A small image VQ-VAE, trained from scratch: 1.7 epochs.
Rows from block 9 of the encoder, named by matrix and row number. Rows with one number belong to one attention dimension. Each number is 500 + 50 x the weight over its row's rms, rounded and kept within 0 to 999. All counts start at 0. Numbers have three digits each. After the name is the row's rms in percent of the matrix's.
# q: window attention query (encoder.blocks.9.attn.q.weight, 384x384), inputs 336-383
# k: window attention key (encoder.blocks.9.attn.k.weight, 384x384), inputs 336-383
q.14 110:584525530497561506515474494411456513440487439545473555397475520559423499554462537472549545513523501519527439484490433461612435515466572503443421
k.14 103:467485458436439500523405403545553482534474597443540528467367547549530541526496523483492472437483471542529496489465526562558461453582533473452531
q.15 104:465472537434470441549514454468483428532508505519436564506499467439495538451544556484371458558460530401473542569472540562508473527516598415524488
k.15 108:436518515492490522429653530517447494488586518513533507471445441453505468539396520486387564527498476511417417411511571494542479519477566484425386
q.16 108:460559563450544556452426467549484426540528489392495477481522503483453458455528584522472521457387555582492574508464493500603490596513399404477545
k.16 097:568480524570543490510455431485500536597533458496506499523569495507565489514488517483454580562437466590479509546610571544481447506483448465500481
q.17 108:509450524497537387414447564503475517566444556419449557560422444500478498464605527494580514483539430465538478484514383477448495519496527455521517
k.17 105:618516509557473462472464529542489509524475568518489470553490568558540496508462497516495416440429517530554507515409589450476465389458506483530488
q.18 101:488623408459571485462485536551474519540487495408508515524546471541437444512546574444518433509546425541535478449458414499568475462439537489501512
k.18 107:578559463526555463494432371413543520504499558497466562526439464535426576435526487496486552485465426493429523431480547592532446535470436445328588
q.19 101:520471457494484494430517532608511602601541504462556504577456571442450509459465439496475521518626493444532484446533503543455459396480524532541532
k.19 100:537485487394546577529521485435542481502508537464569559520487511513498507433520471588519429502505561478582451476531479508507534455517469477404585
q.20 099:499454507475491485524520460508532406567532530580513497551507565479495450557468479465298428530503523472507457449566517497553471534519493431487524
k.20 105:533572363561542573535500503504465467491536468490515476482497502518536528558437543522494543545527548540447532503485494493536504560448498408427522
q.21 111:519551445521549523481534468572524520526440555399517446530506449516509508508458484523513493510592448471497465541502494511488435448453517649502457
k.21 105:415479505508565465531521470437552432456462458485584543462529393549456561446565465441530511460545519518518570573540471535384478518516532586444619
q.22 105:472541456596491434536570521490407555472449514569510520545526457468571498553535499485476538508505418494456533473374554574417477475458532528577508
k.22 109:426511507484494554462554575470455546520551491520518471485556495442419552499345398490460534447465489389427403527487457499481537575455463541498475
q.23 105:478535505508522544545508507426457394455553479640506584436458506466396437540552511519441478505449538586463561415484481452548422500620598527435432
k.23 109:533516442517553504465493498610502504534515575390432477360419552413495556505466511478501559534541484465476513465559558528541606506548514448575521
q.24 112:438515415490503511537561538436457389581463533506430462475433511538550511482523496611490495601547472490522472572562432492492565565495416418491557
k.24 108:566567477557462477520425560529440469478518438534461443534551512527610504495479510546502438553496571516484521483483486396501459489433485595523504
q.25 102:531468473497458569496533474492458496491539519539487491522494497532464519455462484429419589465509457411582455508390491540470509475447506531482599
k.25 104:421512469566497497528533514432533499489501606464472436549439452471506528501481604451614555539486445465512445406541521550554492430509382523512396
q.26 118:514387517541488522572477590561477526580493477428559412424465486478453546449571533505480493560438483504497500503553456503489544468502420372570554
k.26 115:451500509550457547510428454516488522495531487518501490691577524547580532550516512502515498552361470537487514487498443498584445530441425542523523
q.27 094:529398496534582587399522488462557482432446514504554556494449541536533489515522553474416453452550507555504427463510490511402467438482473580457555
k.27 102:484459458580531542510503423465526465590460604506523424539416453486485518580593528495539552535550482613534576578416407512585411526555491441450567
q.28 107:541532492534433555498463547522513462544513494543450375494456410496509548543467475499535490449477512576483537458500441438628590435453457455523594
k.28 102:501406572486415501517385508493523461545485417525464572493541484522469477500472474508377504554464531473436517548555443484573508668527445551523507
q.29 108:449430477455567540552521585524445508483408521528512444504516524529573499486477564500517472597443578527454541453439605476532552510473523474616436
k.29 111:475453524468529511547569546583473494474586364494472542560484511517484511505548433523509516512509401433394563593535431444513493621468586484495471
q.30 111:460478573571473425481452417539473464462554498507540527478453450498453456553525501539547489414452579506438543550536455459460566550559545463470437
k.30 109:489518518501463556527480449536451430583550476441537491496521510532555577590496410536506537521480510526482558482396452523542501635448567554491492
q.31 114:470497497586475493550391601598500518449452534475449520446538541515577522503450530428529524461529540422602404528469480530470447440497535535533490
k.31 111:540516478568500428521472476461569527474393546426493490584409454427473603432512447459513519463458506562407517458509370541527445407464509505489503
q.32 099:509529531566432543490457550521564507529554469554518453451493506551485455588470410533502550558523544534545405462487347374505421419490497523527517
k.32 107:502499481435524471506436483521468454416476545421406567525523532509508558512440506495471498607466511477482534451525458542533520461490476548515582
q.33 100:464509543508441476496446494517584508508505485518398555440440420467495535548577437447424482496515472479523538455531464526451404493560535501431545
k.33 102:474528453507529520463497441480408504492531476493470508460475425546484540580448573515453491611438496528502440469535537556592601534501542521468512
q.34 103:524520522503442514495475466532549539539481460578497481512456560540454448472490501525523446545433547481486542507487503465548521474477549447544403
k.34 102:419441429384508527590535405560565428482559375466466466520514504448553372451525411455414511516453392510490511434497472532509445557545548541472485
q.35 096:523412492421461583520515531581470518515469461551586487494506544527468518489431446511474556512529591500518512508535576483569509425510587490535500
k.35 095:452505453515573584515575532456523490415445548526577532441526568444541455503521508470515455481432563550496474501510517453514474538534447548554526
q.36 100:601509485460455596466544454589540518457434465419535384470547588480593472446486545540524544470479482434513488428507476527541449445421472432506478
k.36 103:453432538464493506531516499489494497427479554538526442516529490524432482442567579532486496576493413498465483454511562543487461466510503508520460
q.37 094:409524493513468488545418450526470465455453561390497550562540520528446465563525526461513563505485436511534496616489534536513449502533434560505436
k.37 101:555545519512428383533523473484564501599424491547484572541467444417529543476533490503494560489543465491509466429629473510450574392516506442532453
q.38 103:398502577528520593522492490516504390537587544481472488423563490539508486435474535417337548534427599596545478630480509477563564487508461472542448
k.38 099:455441437540503482585556469506525541489529502489468520433492563462551438555554502461435485539502460469449469519639414546461485471491458521489399
q.39 105:532566478522574551450571510550488592484551404446499547505524529596471479522519465391450535443416542467527415477521526466503467467517525530510584
k.39 110:460417544443494449469509473448511569532459542483485499454446498481429462497503567532544547557474489527458494526601459523459553477560524449483431
q.40 098:515500622485530601486479518441586466586504464523494523481507572537546569371557528498452394455424531589475488491532551455511522541481449444505582
k.40 099:451506400551643519478481473594551586571520452363535426519476527511496428536557589453552463610532474602525632584520424486545433455461446534539490
q.41 103:443462506541521551424578500537528545434525420468598544468458530502554481500586506455453453479464491440518519475552539480538412431644542441434436
k.41 103:464438496493614550501505493577469511436484553478460510539426492506469446474498515495433491572542454535539469458586512557472465454482518450503484
q.42 105:485495517505474493617435428537491459479609483472497520416508409402508469538562511408468562608458499553505577470501545488565466565593472469366412
k.42 104:498501493538449551535508609567491518482531474425494533452447528443521495635495558487452513437536484454496409495545482542489546470486516462443476
q.43 101:501487526541605439451564463508446435546516473509511477567401527516363409485471465517420526466491554471595503528463465513520553485524480526579506
k.43 100:514566415630543449555437419520524509507545480420468384573485524529504474477554510477585613550479526446525559441514575499519512489440462478521547
q.44 112:485549372451485444519517526419504513551556478601496513535497489507555455431454461495519488491567482530466473473552480537470449493546522475477512
k.44 109:574517477455532481519451513531462519435495478506463451471494479541524430470525506511550497507551556535595496550537523400519540507493476429577479
q.45 097:619514484568415531445417492465579514477396528534500507457546537501554509610555426420488497541507476523485501469535510457496436418509509610460519
k.45 095:461471560462435541510480411489446391456474466521402509578459482548523603603566572413600504494445384524479538517498350488545512471463576585497474
q.46 108:560555467456569502500529472531468511536548442436471445505447533534516565475592442495566540486561467459528559472521498494553476497511517457472495
k.46 107:537579479485462529507510555503572455503481496465581529520486518530469560499539583519511509416579555466511472448543519519472494417489571523398552
q.47 107:462453555425499556457481604444473564572456547426489542467522458539620538527578508526480544535558598573494502601366452469573458488501492431551557
k.47 107:519476557566480530499565499583549492503547518515596518485488567405475489515542504432517474414476496414488578646572455459388441514484549620504429
q.48 099:514451488545514479487449417435585536430431562538507476507587496487607399564477520532529382384523460557453492480496538474372471583500374555436575
k.48 099:518533555540476608485469500501459463530449461537505453553457479519542445523372459496439457469512591548471535551407444509557458448478464487500547
q.49 100:515611499542551443483484531506504536494557456567523479538584529558459464443494491517505407490490504544582447373591574426508514438377476531513454
k.49 106:545493396529594383504550547506512475511460527512447554517515494564394484393487484535500443504555485435507536448448516557587573556449433456484573
q.50 103:404567554513566439516540534534473490520555482433461483577483497476486581467678537456514527434511456476479508483519453595598420508491444594548554
k.50 104:490501569443469504401530506505553547507578556527553476416512420348467489413483483495517512506544490512559408531632525547387520500495496516430484
q.51 099:455442481512418503502548540471589464452552533529539581524464457519578472490550500446402516527483440519496380554473437554489543572542410519508555
k.51 099:536502518426446551463513515528464492442519557612457460461517513482593449554479486437470518551480536497476470540480525493414453517529508456495364
q.52 110:538496447475462486574448539460419566536481470519595468507643528485459581541467536465509463547459458577445480545432564448547516485415498388572419
k.52 107:427471519429483561455440456545591577478478519579546648586551462510498486493447476521472455408496501474461479561460406502522456589528451530456558
q.53 108:538492514479473500426441489538450505406439458603585477543581561572601453540504599506485467423479585557473459542565556496453538464479534459548487
k.53 100:482520523490514531525517468508490477525522471574581533559452474496463519544519423542492501402530514562377563460403450495571435528499507505420457
q.54 095:504466501489512499418563583509548429511539561521593432506544485493630476532498544545484497570494497493531500549527356491487511470515476435443499
k.54 097:595539483537462526567430587550509434462495522492563495531542569497557509518452497539472505499487495496550539496455472449577409547426534545459433
q.55 103:490521546412428564519532565529576517511521570469559450573552422516511499521505519530557437418444506533427451513546491465490464420564538404501490
k.55 101:489472516472483471469547474539476580530476481458524552499549417460440490390438477490489474523466437553559523516566573481499476552470534538433549
q.56 101:580479564453501513482367403618544498547559452407455503495492583471492461455524555488466606507423620408499487460535530527498476482552515444410442
k.56 102:538479472577513380580468575500525516579393432458474496513473536492503522593492494587478526560551516534437496381567487490484492419488522491526466
q.57 105:479430491469538493406556540543463538454392423519501556543493532589536484465497515477442522527513540488497439605378555575447487411508539476563468
k.57 106:454488447525617563493539502438460586444479440473492492579504429468462428502502488524468557520484544535488503453474437482545380530476486560445461
q.58 106:534545470467470556483497476534528508459483454508534506492564560541495429509437469487490633497519580555559535449553562469484529496501611466530520
k.58 106:513436495495395369528454521495510458562453579532444463440453584475458501549572519542518530459528500516409492448546461463476617458530602440498429
q.59 104:458628399495532538428607567426460497534497499561513539484427576490419513506509464542503396492527495497571493494452519467575516506429466461490477
k.59 102:569514528444600451471484446588646479451431536541405490484473491491493425389485502486474450531504532512484540526562595562421597562487468493535533
q.60 111:475503338513519566438515510501387443510521543541467475533547592528511486545583533428462542534494537494551539450415537507566456542519425494517491
k.60 105:461441552488452572501466531530440519410586506495446487567507493424520501554454598459488600460505489436429438560600399447457544519545463391518470
q.61 097:482462503526543456441515609505417478516448539443538520554548516470542512501547518490460433497506537476558571518444514600537562583478514479579497
k.61 090:514555527582554632493457550544544516440579481526537458533520561497575507478530430453478530428511475425498450602474442488476518657428449519477463
q.62 104:536562513549598549382600517431495550444497501520483551495384534551479507623552522496546482498461424474461503499536560468484543418467495575432513
k.62 101:527477442441488624446491521502481452547568488496442456418489546505493473492473520456583461576476439415517412517502521481518507515521539519465501
q.63 102:503563430512507484482578476561505476513491423491496514504474553461529508492527553549569380418443487451492559475515474517529534545552476474451471
k.63 103:520484516465491465529472484534524529515471464521462439576485443526475378449460425556368560490476501571487574486455448560488370547500471443483497
q.64 102:496447519436418481444524475520486581483454588522462418501519484455510491572494498465473562383517559529526520486490489435493655495452374473534472
k.64 101:543522492528485426515483499410522566379513561542461451471506480577556480477496501445495493431541579511544484530618492620477498492488394517547408
q.65 103:471601547487558513467470496449554511556521505527481445355497539552554532572471527497415462498566478504487579564476597548584468492501442466534465
k.65 105:451489482463496499588472470500414445554507556502462497528538514588440510483500447597453514547626549583517461475492521456541475476486591580522494
q.66 100:565428483468459509452500485553518465461448426510401551526514442543511387544559503540470508511397511528482504490429522426494497517502448463511557
k.66 099:533554423476422461468448555481489503474572385475502460507406483516549506550520490524515480549541572509523477507482596553463502531490533571433555
q.67 094:432580507557523558518510492526501443425532571450479442422502479497547552453385543443480485544491469522517509558608588409495492495512487525519406
k.67 103:382518592524473489543500525450507505485514509596498616477635541450552467481542551452504545478541505506498563534467425527475460532453506505531548
q.68 099:512477439443546499464584499496503467561525593478523613435488529529522470495476532445495474456491529512492497524498512430542554460546494490555592
k.68 104:510451477477460465565562550519441530470488468483513469546430511507483468506537464483512489572497566449518527532543423546543548345567579555524438
q.69 101:423532432370496406473538457569467418454477460365443446420490528495446458458392467492606526578509517487494530542568559476499536540519438470558543
k.69 108:479375571474378527484425498522548502512491401462477489576497555527447579524503474601556529571456469507560527465484506468435551540525597427538536
q.70 105:507475486500577434513512555505456473441455459411550458559470463444511577548551493505502559427504572404481474485413448502591433522455521477516463
k.70 103:517511519443576474542473558561481466505516564579505582469547572488521573609500519391370488499444475505460542460563458471456513450499535569504435
q.71 099:483536485515577448479442548470577525598531530578452457457486535566528534398536457581490492436491526537584489481506478476514462473487538514391479
k.71 100:542479592508527502475543546506395477577474507456601416510518514547544534489470498516464534461495472400530481404420520467586518522495411506464477
q.72 106:467603421418535538524471483479448498555478483463561581526380516510471497475422467482485495526473490437445483567529370490475529529486476474538427
k.72 102:537491543603595513436430481530504534446424562443467496610462552528456496582467535471555492542445474472531570511504544418498419616500396398446533
q.73 103:549480491462505471412449524530431598521531487501466465520545542488449545519467520523504450396613541532510477470413494496489435437532585453501520
k.73 098:462503510419507479500587488480548421576524582506612516524571506522498548408498436572562446497557464380469462464494433588480509398561630517443459
q.74 103:451487524471519541548513426464548539556493545480503476549474455572539581492436566545471406480529446470538461551465456461505508573538519555537533
k.74 098:436461502533576501470509564461545479502477523408457561471475425519537427428516575465513458550492538557559555516480480584545498427507550575413570
q.75 098:578451472437514547485562578465529494509447467602533463477482447576497514518459461430516542530452494563497521501561482558568430525536586508514507
k.75 095:490490529409383564494447507502568477525463488555510545518474562504487449444459436463482532522421546464640483607517437526469543497483483558470560
q.76 105:404593463542559407496465457440401487484515525496477485435485550466470509435440523574461391456469513547493546532463526494589491472438579490571488
k.76 107:448532473517624468448496516499457534524443463409518493582480573558477619475576468551530399527458507551518511521480597507542493548482481560461566
q.77 106:541494560500453558593485431581363457446530512528510488506472481506468568452493576437490493499449472383493459575579609551432532408493562464542383
k.77 111:459417507428446570517550518459528479432513470604487488568564512439551469456598447441480545497502531494470475564492435565482483462489560484464479
q.78 098:501452477414589490466483548404499580548479557596487493565546480521561486547414496504438549409500532623477508491511513456538524504534438528442491
k.78 100:551590537512499499500439487394469580487560515589486541355565422556574469422446464522487499477560516481457534519513459456548470478519524453476512
q.79 107:480485475522507478547587486554530448525524514517568495520473485497471485404568492478557521563451524497563472460566433471437552492460457516396448
k.79 108:504488628496450595500529527485486494499464481545501399460557499519419470460485518463490559417510447429502506475404519500498440534545461437500519
q.80 100:585554461588489475542511540558505525435538459454455518479470528455444443634513526379437488498404525575437417577482571582510550547471540475499427
k.80 102:570610438517527448624453518488486510512460513523451446539437548470535528560556426517479482521442500490466499544570543497400514527518476496586478
q.81 091:496479563436535509524559385519507528561540586471499538502554562448447432501491580535534437426523521489513476553554428509467527547557556531522459
k.81 092:495537546558528634526480442575458520578484565505506505556505527536526463462544502554588488558529524559460489512457484587546549396499554460419563
q.82 108:472466458483604465551508455513599648493519461485533508525536448471506577497613545532568411479490422424553521475441495504475463411583454495412484
k.82 108:533503423480465544516604466434544535511522566492551561521464424547530446526545465538490489418515578441437593452411524478567512546474414434465541
q.83 104:554490498484485520569423498585475468532398533481484525570520456547472493448607431527483515546536591547520422474440499416453498530476598450367525
k.83 099:528529442527535490500548482509489442467479504408462469499433523445566571482469505458499529499481445466470504482537445512451519483496555500522437
q.84 090:517430439550472489399490527545451445444417403464445459511490459564527483491486492404527590553529425435489509470460587570567418406495387506572612
k.84 099:494416439467340541521498458460557512422542446566473517601415472427490489428535453493483544491512543546564420534568510547467563427538504473550488
q.85 102:437548565448488488575513527491514504473570470448529521443526486573494551463493574403450536671479393508538503515587491512476478572486550515454454
k.85 101:435490612473502553558539471483509410498483501506537546570492540437560518543459481459466536516411470480479535452489500437494491569526437552522555
q.86 099:505455483448472492423484547611532576500423422494512440466479428562584512474540518465453552567505489491514467517473494510510461441428493469465431
k.86 100:401476428481502566571477494406530416442486469470386460556446479493550419466488543504471676546597557598464461447523515504415567532473506494487470
q.87 098:508539481443570514474432437462538510513525569485538448477436475513558454509610497478413453557444522588497464534544505470557628504432474491529499
k.87 098:536426428559451430483471473458554539459471456498417522578479428514601542523453451604471506556518532580431413508462660580507479536487540461554507
q.88 104:543415479454448462446548523463555503458494449516500482598566487471491567562528476473479590449530501492471479440480596473434468434482457443499516
k.88 105:602488527432454511557471492443516467521546433678578455465497429544558405466463485458522520451528432419553592509551406519472410498510428512478484
q.89 098:466479479546483502385556524513541435479502516421510402519472479538491591430479525509511484519511481496498562566544571399474549497425550553468511
k.89 107:428407512398457497466567640441554522582520416508458492461450514452471515430521485584478497517512461558473517552484508594554635504408518538515544
q.90 104:459526531521449451488531457536510580426459525410503494594519421506481611477546526543623497501499542455582497496534486449465507463446588556462527
k.90 106:463508514461509565458467553467566470461495534499456498467499500424554507491566476406441445417427560519485526475414438470526556518469532561541448
q.91 101:541494381538469580502513452448480510546475538493520491525563590437450469575567477523442444483507428566415494502477517529496547501563470451555490
k.91 107:499509525516468421595476534531444476469521488526522488566497527505535497566436545507466580606455460462526535556563511570467396479491458470534535
q.92 097:495495539536465508507479557521526537640506464561556457502400477479573526503471412512490576564437522475497585539594486509473531541550476465620487
k.92 101:495436538505402516487466530564521446581472539493412552563453591373439571569463518469523487495379520532498431466498557439500631482440484511498523
q.93 103:461526560575494551481495443469501520453573540404521575582589546436501547543451470537413388462517524541426457474540514483381561530436578546420440
k.93 099:542584506552609465539529527453434546504517521481424465480434441496543513614479459494455529447429477485395597446548490560476540410504456503475485
q.94 094:493508482548464495538547527548538504418510462500507515545604482465503416490504528448513535591517463468546474477549559520452412547427451498590514
k.94 097:485500458441484536566429470572523500483508487578529473587499469537566526532528505453525549472478553434586441475563571574437473610538421478498527
q.95 093:475486521532447463438485570614558579506607377475496549519448509495471570503552485485470536496529492523419543497410471478430524447547468538482430
k.95 092:484554504551516488549512527507553520500540367492369498580396460544475394565525496472506639602523486480560566470521579506450473503487430518449500
q.96 099:511565415495512465471510552480395448535559476429488562465488553465487459595523480592463432456495503484492488549482476438448531428562481396521540
k.96 093:559447572496500438521533486476492555555494464445573487467503510511480543606549465578522467560523438406456608534521477502465455566559455482535534
q.97 099:433474518571537459529484485554565449485516512495532435484470504459447532511605460525587570537573485473494565561452506587592481555495498548562513
k.97 099:467537513449501474478405573543638527584461543567402492476469561473432591573492461511473529557502457604532504479502595456512550449505597473599435
q.98 098:486350443607423430517508535513393466491453526558509498504492425545455483528430521399457594467475456487503477499527473476521543495552451461529588
k.98 098:485531514477477464507525496463541503553553534511594521481559486575457523437485524525514485452427530436564447516574421422508483505524453518495527
q.99 104:475521547518497520439532338514528372525524554597577494510477468606501527562484492459517507460481533489559547454547524495504513396469513417468496
k.99 105:481471477450486515413567483522517415472494506441504461449474556432409474515401472448471491470492526496524541561519497457439591495473502432503462
q.100 105:478510482459455487474551474502619566477384418469484503480560456487525446514498569471527527482496432472499532517448472499506517469423609514509483
k.100 107:531461428410503539390465486476583499534426525512529497494505533502564504525486599519585434484527524557444471480471527426546581525444425407452567
q.101 105:528452477422471437525647561541407478437440480565481495396472497506482568423477562434535527483461519512471470472490615477527526534476565505500441
k.101 102:488430480337467566573509563450516458465490395456541450537454549476485487487542405430510545454501497463476545511551476485489517583534547554523467
q.102 095:565518493454492504519582475485489423447500430509484521506500491547402573490589556546459401403468516434465459570494502465533542374515598453527415
k.102 094:453527553426514499555515562563506541348472515498571491486559547543512459528468439459484556597529494483450556575541519551503459489476481477540542
q.103 100:561473520503626464543494477477467448517418461472466455518586531460456510407432439556527434455485471498484466492399586591525486562503423477407604
k.103 102:560460514470532537549470522478403523581538515465551383437476433480414562380482462463472526505521453487512447434459472494436483452544565448516438
q.104 099:517517535470540484520453578485470506490504533463504430568470470557447558522588460551414605541415524467551428507469579442475533635441551432532451
k.104 094:435498468472550541619526617443451420450601514483518501433533453481511574492457409536462497435517504468469519452509480482456446609472425607566489
q.105 099:547562538447522502537429387497477505516410468555448404487474513571479483509572588484407498497508502565445541471514602556534573506467518426525458
k.105 097:437517398484472520551448538491510460490496502516524507400546525505535488510532539529552473481653522657446437568551610491481524603417508486547430
q.106 093:517397496566481453580491539566508524550483575577521568452486522518442532484500475482461587546516485507514503483624503465496594535487521477506502
k.106 099:409500537481501444567433609480465506516525443546471365390476506513450529514473479535430537544471511439511495520425499472573482377523541549595447
q.107 100:471484534495467525559556526508483575523541508463518543440536518434518443557539462359486544520560385458553507545399443564552448469557388600528531
k.107 096:448495536449475490604476438481467461455510556606489418553512489522514489542489559574432607572528575459617473575438522469519449435578397484554559
q.108 100:536518574498481515432490511555574489569499519501523488531471533492461527577455435555511488445477611535492492558407549488496457541521486508520578
k.108 096:472511530506578417426505449514510516590443457444486422452399475410393494510451519534524500469521444562521513563535527512543554441475512490517445
q.109 104:484496564495483523413442506504549643558469477593422523439506485467571524473413530444466525491576541589465553427575494448414522417534511551424498
k.109 097:547422522589442497418517470487466506527421446491463529483473503550589401510535621448560496484577519473542415453449447555553571524481487420424422
q.110 095:549551516514476572475570511469568439407481457429540481492490506508493607491509441491508502511487534466435503565636538519484530480499538503489460
k.110 095:492580484477514545574449587531441452503493553578551492460512465510447447554504484562439478535432475557453551453487483500459489490463482529509531
q.111 095:405529418353523448565575486405359435487485523429537583460521462369449542424411498524508398470462455391528456486464525558451405559434544437528537
k.111 099:544430564521555538437522447479445483439457421469558517615507476522486564552542468500567419497446405486550510448585508471497441576532450499490481
q.112 105:525459487530585429469486570512513535414518467527487455550545428548494552453453412528551496541570522580560560543422442580521340509468479564416465
k.112 108:467602555506493532487508457462464514575543529501481520508533509645526472412480461543465516476507524438602532425411532461485484613515559480409475
q.113 099:549467448472442514514433578526450452525475552545475586489529568552485476488558473501533577553519519512526528450528440545508457462487457576468542
k.113 098:511495548492401540464449527528519493500527464548493439480496514537450479502500440523413495534455492425593463478499473554512534485542501501549421
q.114 092:557508530521566536475503405507456498458468473649506484495473525483568481472393496468512442467441595474426503527539594538575533466496525473546544
k.114 093:517484434434500537464444592623480528543463540431607418477509492573434502526491441545513445482497613543497433474413456500492590464532609438495434
q.115 101:516558484440469564472532484609553551529433522515509469451561439445593445577568559536597504457429536466591495523509489539532450450464454522603435
k.115 094:484531539499447536495508512431467508367498510624408448520505518378539516556571473438511525506492528521536499596526557467453505505438490438551453
q.116 096:485577634462475585459414575544501531473568435531494429507488440542545505500463564470465512605439506460513520534519512529452422484417566554564462
k.116 102:450499501463485560481447522533529479586552492483513529641456476513563479591479488561561585485521589600549470489498581509532570609403412512480458
q.117 100:539483544483482549420540474482517498473529560467546470501492503467483452542523452491556469435552536455511501576604378546498530494479503507468472
k.117 100:480494618539470567517439501571472471492509649532479440454603609582500514573379503482430474509461511455492469450491384559490618399569527426614443
q.118 101:493474459558440502436389490489423435631510494534441492468522543539465523502518474524479524529579525510492518468520505497489481380537552372525540
k.118 095:487545549472469429515534497538502428545526526454514505499488522515428559481442447566460477615464476488482502469478534496511485434525561536431404
q.119 097:431543462478486520548502481543461561480469410519522461443576515458517550456590530512558461503597516462572541456454559552544415398482496568508451
k.119 091:421563497458495535422538503611478445437447584419489548539495521513460480502543479507504388519487511508543504488449515388558590554391501507473539
q.120 096:520476582550500515494436555499543496547481490515440497538486536510565497468543462516520534475497551439520591530480480510524499564460441496496567
k.120 097:585549499500471467493490474593507482547512633444451485550504486614431525507396528533415456445390460437499422449537458625486467470485509500464515
q.121 097:526488410527523438485492494464481500548407430590501439556505524546481447445521429542580512524544523601518585471497492531590422473421555539403563
k.121 097:453526517416424506400398504504528479510533614440434517436476570541488527534476472569434506479396542523548401523419577477564625528464520516500470
q.122 096:490500567470459380473518507476488522432553475448385472447521559477466531447584496426465521536447494511456486488547559497488518376491566394490443
k.122 092:497458498406454485661480408479498492468520390517445457593449513512535559506513370557526547596453459495425417557490553492520507538452426564537482
q.123 104:411565656516467482559450410374444481470551491442468460459490467471496533474475548512507433492489482433525441497523503473440471534565509548594593
k.123 107:475451507530487509505479387527573480490481527572539539520537446437535544512489543497532417430483453565456475515475554550524508538488512527547548
q.124 099:496518493457456457476533554543561546424498549512493454506525488552431579442507504617513421486511593513519468496565592521527545518483557418513508
k.124 102:458560494514537513433501513510522484544434450421465425477461512499528493379583442496573497512495562496488589479489537503523574414532459521496499
q.125 099:455452414564427529411533533464467393460622469508517469518444441570510424516489462497544511534536452446419519491503513480433568503517493450515560
k.125 097:543453463496414537420543551469568504484501424430479547552498535427452420493466497463563477513449493540420549434539453503464589519558487460514561
q.126 100:505417464546539461584507482522411495492497552526517517479492517550461464531389604417496527497480436553557499489565518498583562531506422508579461
k.126 094:439477596494426500611585516455452555499558479536543557477560475493482460476546480427511542450429563454478537554505489516535466384573543489482467
q.127 104:577458540513594473563520488540539484418436454575526517480457461470417531542543534513536472374456505448545476511437523545471537477485497465456457
k.127 098:551471465457488480411580439507589560595472483597565486457514480604568441486550512516567452447571465424503535506517470495468483507518601389497540
q.128 097:445475403421511481476446567476459427502563546603472519569527492510564616587562565405485548456544490488557438517513530459426477539497431536445545
k.128 090:407506505490485399484487501482415464435479506500551572563488502447490447558578532518557392515521500454517463519595499547429511582470475424440513
q.129 094:481568463528610511453537480530420487583506545433516481447417533562464490500546352450530471492517462464514463421464464482496562461465517562444448
k.129 096:451434466460496531451515559432547555533508550469501480515515507558469550428404490566448435493501516531482445515488502523525470461480425493587519
q.130 099:525512603442477509487504436550461466506533495428433502379542478542541524469579497423462480574626569523489422416500438524500553489432566413382497
k.130 104:444453560641428493522462444451552513568593436557555492520418440555466614502518547454516581537543439606382520466424516470526517481473388508483451
q.131 102:519592497445431525500540581505608506460434425586457555595411564473501446513496468535528437587470523466515456525542452454549497568479473586497420
k.131 099:493528489478462496498596557453567550548401444495552495556495460509535622461553571570466479548500458469529534504559585270522527449518495497537517
q.132 096:457518486466546525527479551423514492467534515595572474514478487538583538440683439558493527487459546530524499451398488478515534501502483446538412
k.132 098:484515459543438464569498510477516543497580528493467503446552468565472498478576447674456487484521519510543542554489566488496476596560494436491369
q.133 097:535537625559504512580501409501550496405533486634432456430557508454471529517476410600524526468550431494493535575455515558485504506518437497567480
k.133 102:481538597478518557565487440482415452482476526561446622548516501565567455474484464456466521448551449449469500451494594534479580489527480424465574
q.134 089:463532656557511470471569565515509501535458502536516547504507439416507539478499613397543497553592423520562526487515485515590502554523551456445557
k.134 086:482518458447460509419572504542497493546432474478530505554616464564577524427605485489470538578546485479559534390475486501571474492402487530496514
q.135 099:483621519474511546475556495512550488510584415433568426399571376452458632505554539555408373533518478433449496507537473519485498518554525442498488
k.135 093:517456460456481535552536436523525469465570393462440477414465444481558504556503426607492448524488532521540537576479562544466499460516545470486462
q.136 097:484437479551558502472498513508451578529448385454564504517471517497503542568445502531637506555469451499574516502414516507566496513545470514535543
k.136 089:561436498469524580481603405482476487447434616576537466485533535509537407584498455520495417482415493537429513492482441482393464443485560389500519
q.137 088:516534570461517553511530482389482573419486443672541483557513492538553532467549499452511498553499473421575491437503470529450541473496409468428466
k.137 090:458551583593516474552540535546435456579442527514408507492605520457389500630527590481578450451544418449499498435585567604525503512491598489475556
q.138 099:453510497519566498580514585511506548436445577519467551512529522487481463563488425439520481421469438531499484422491451580484644457531485408515518
k.138 104:563497530593524523403444489492442577481410466476513475525440587525465570519508614549455557554497508437521512470516530518559480548549512480517457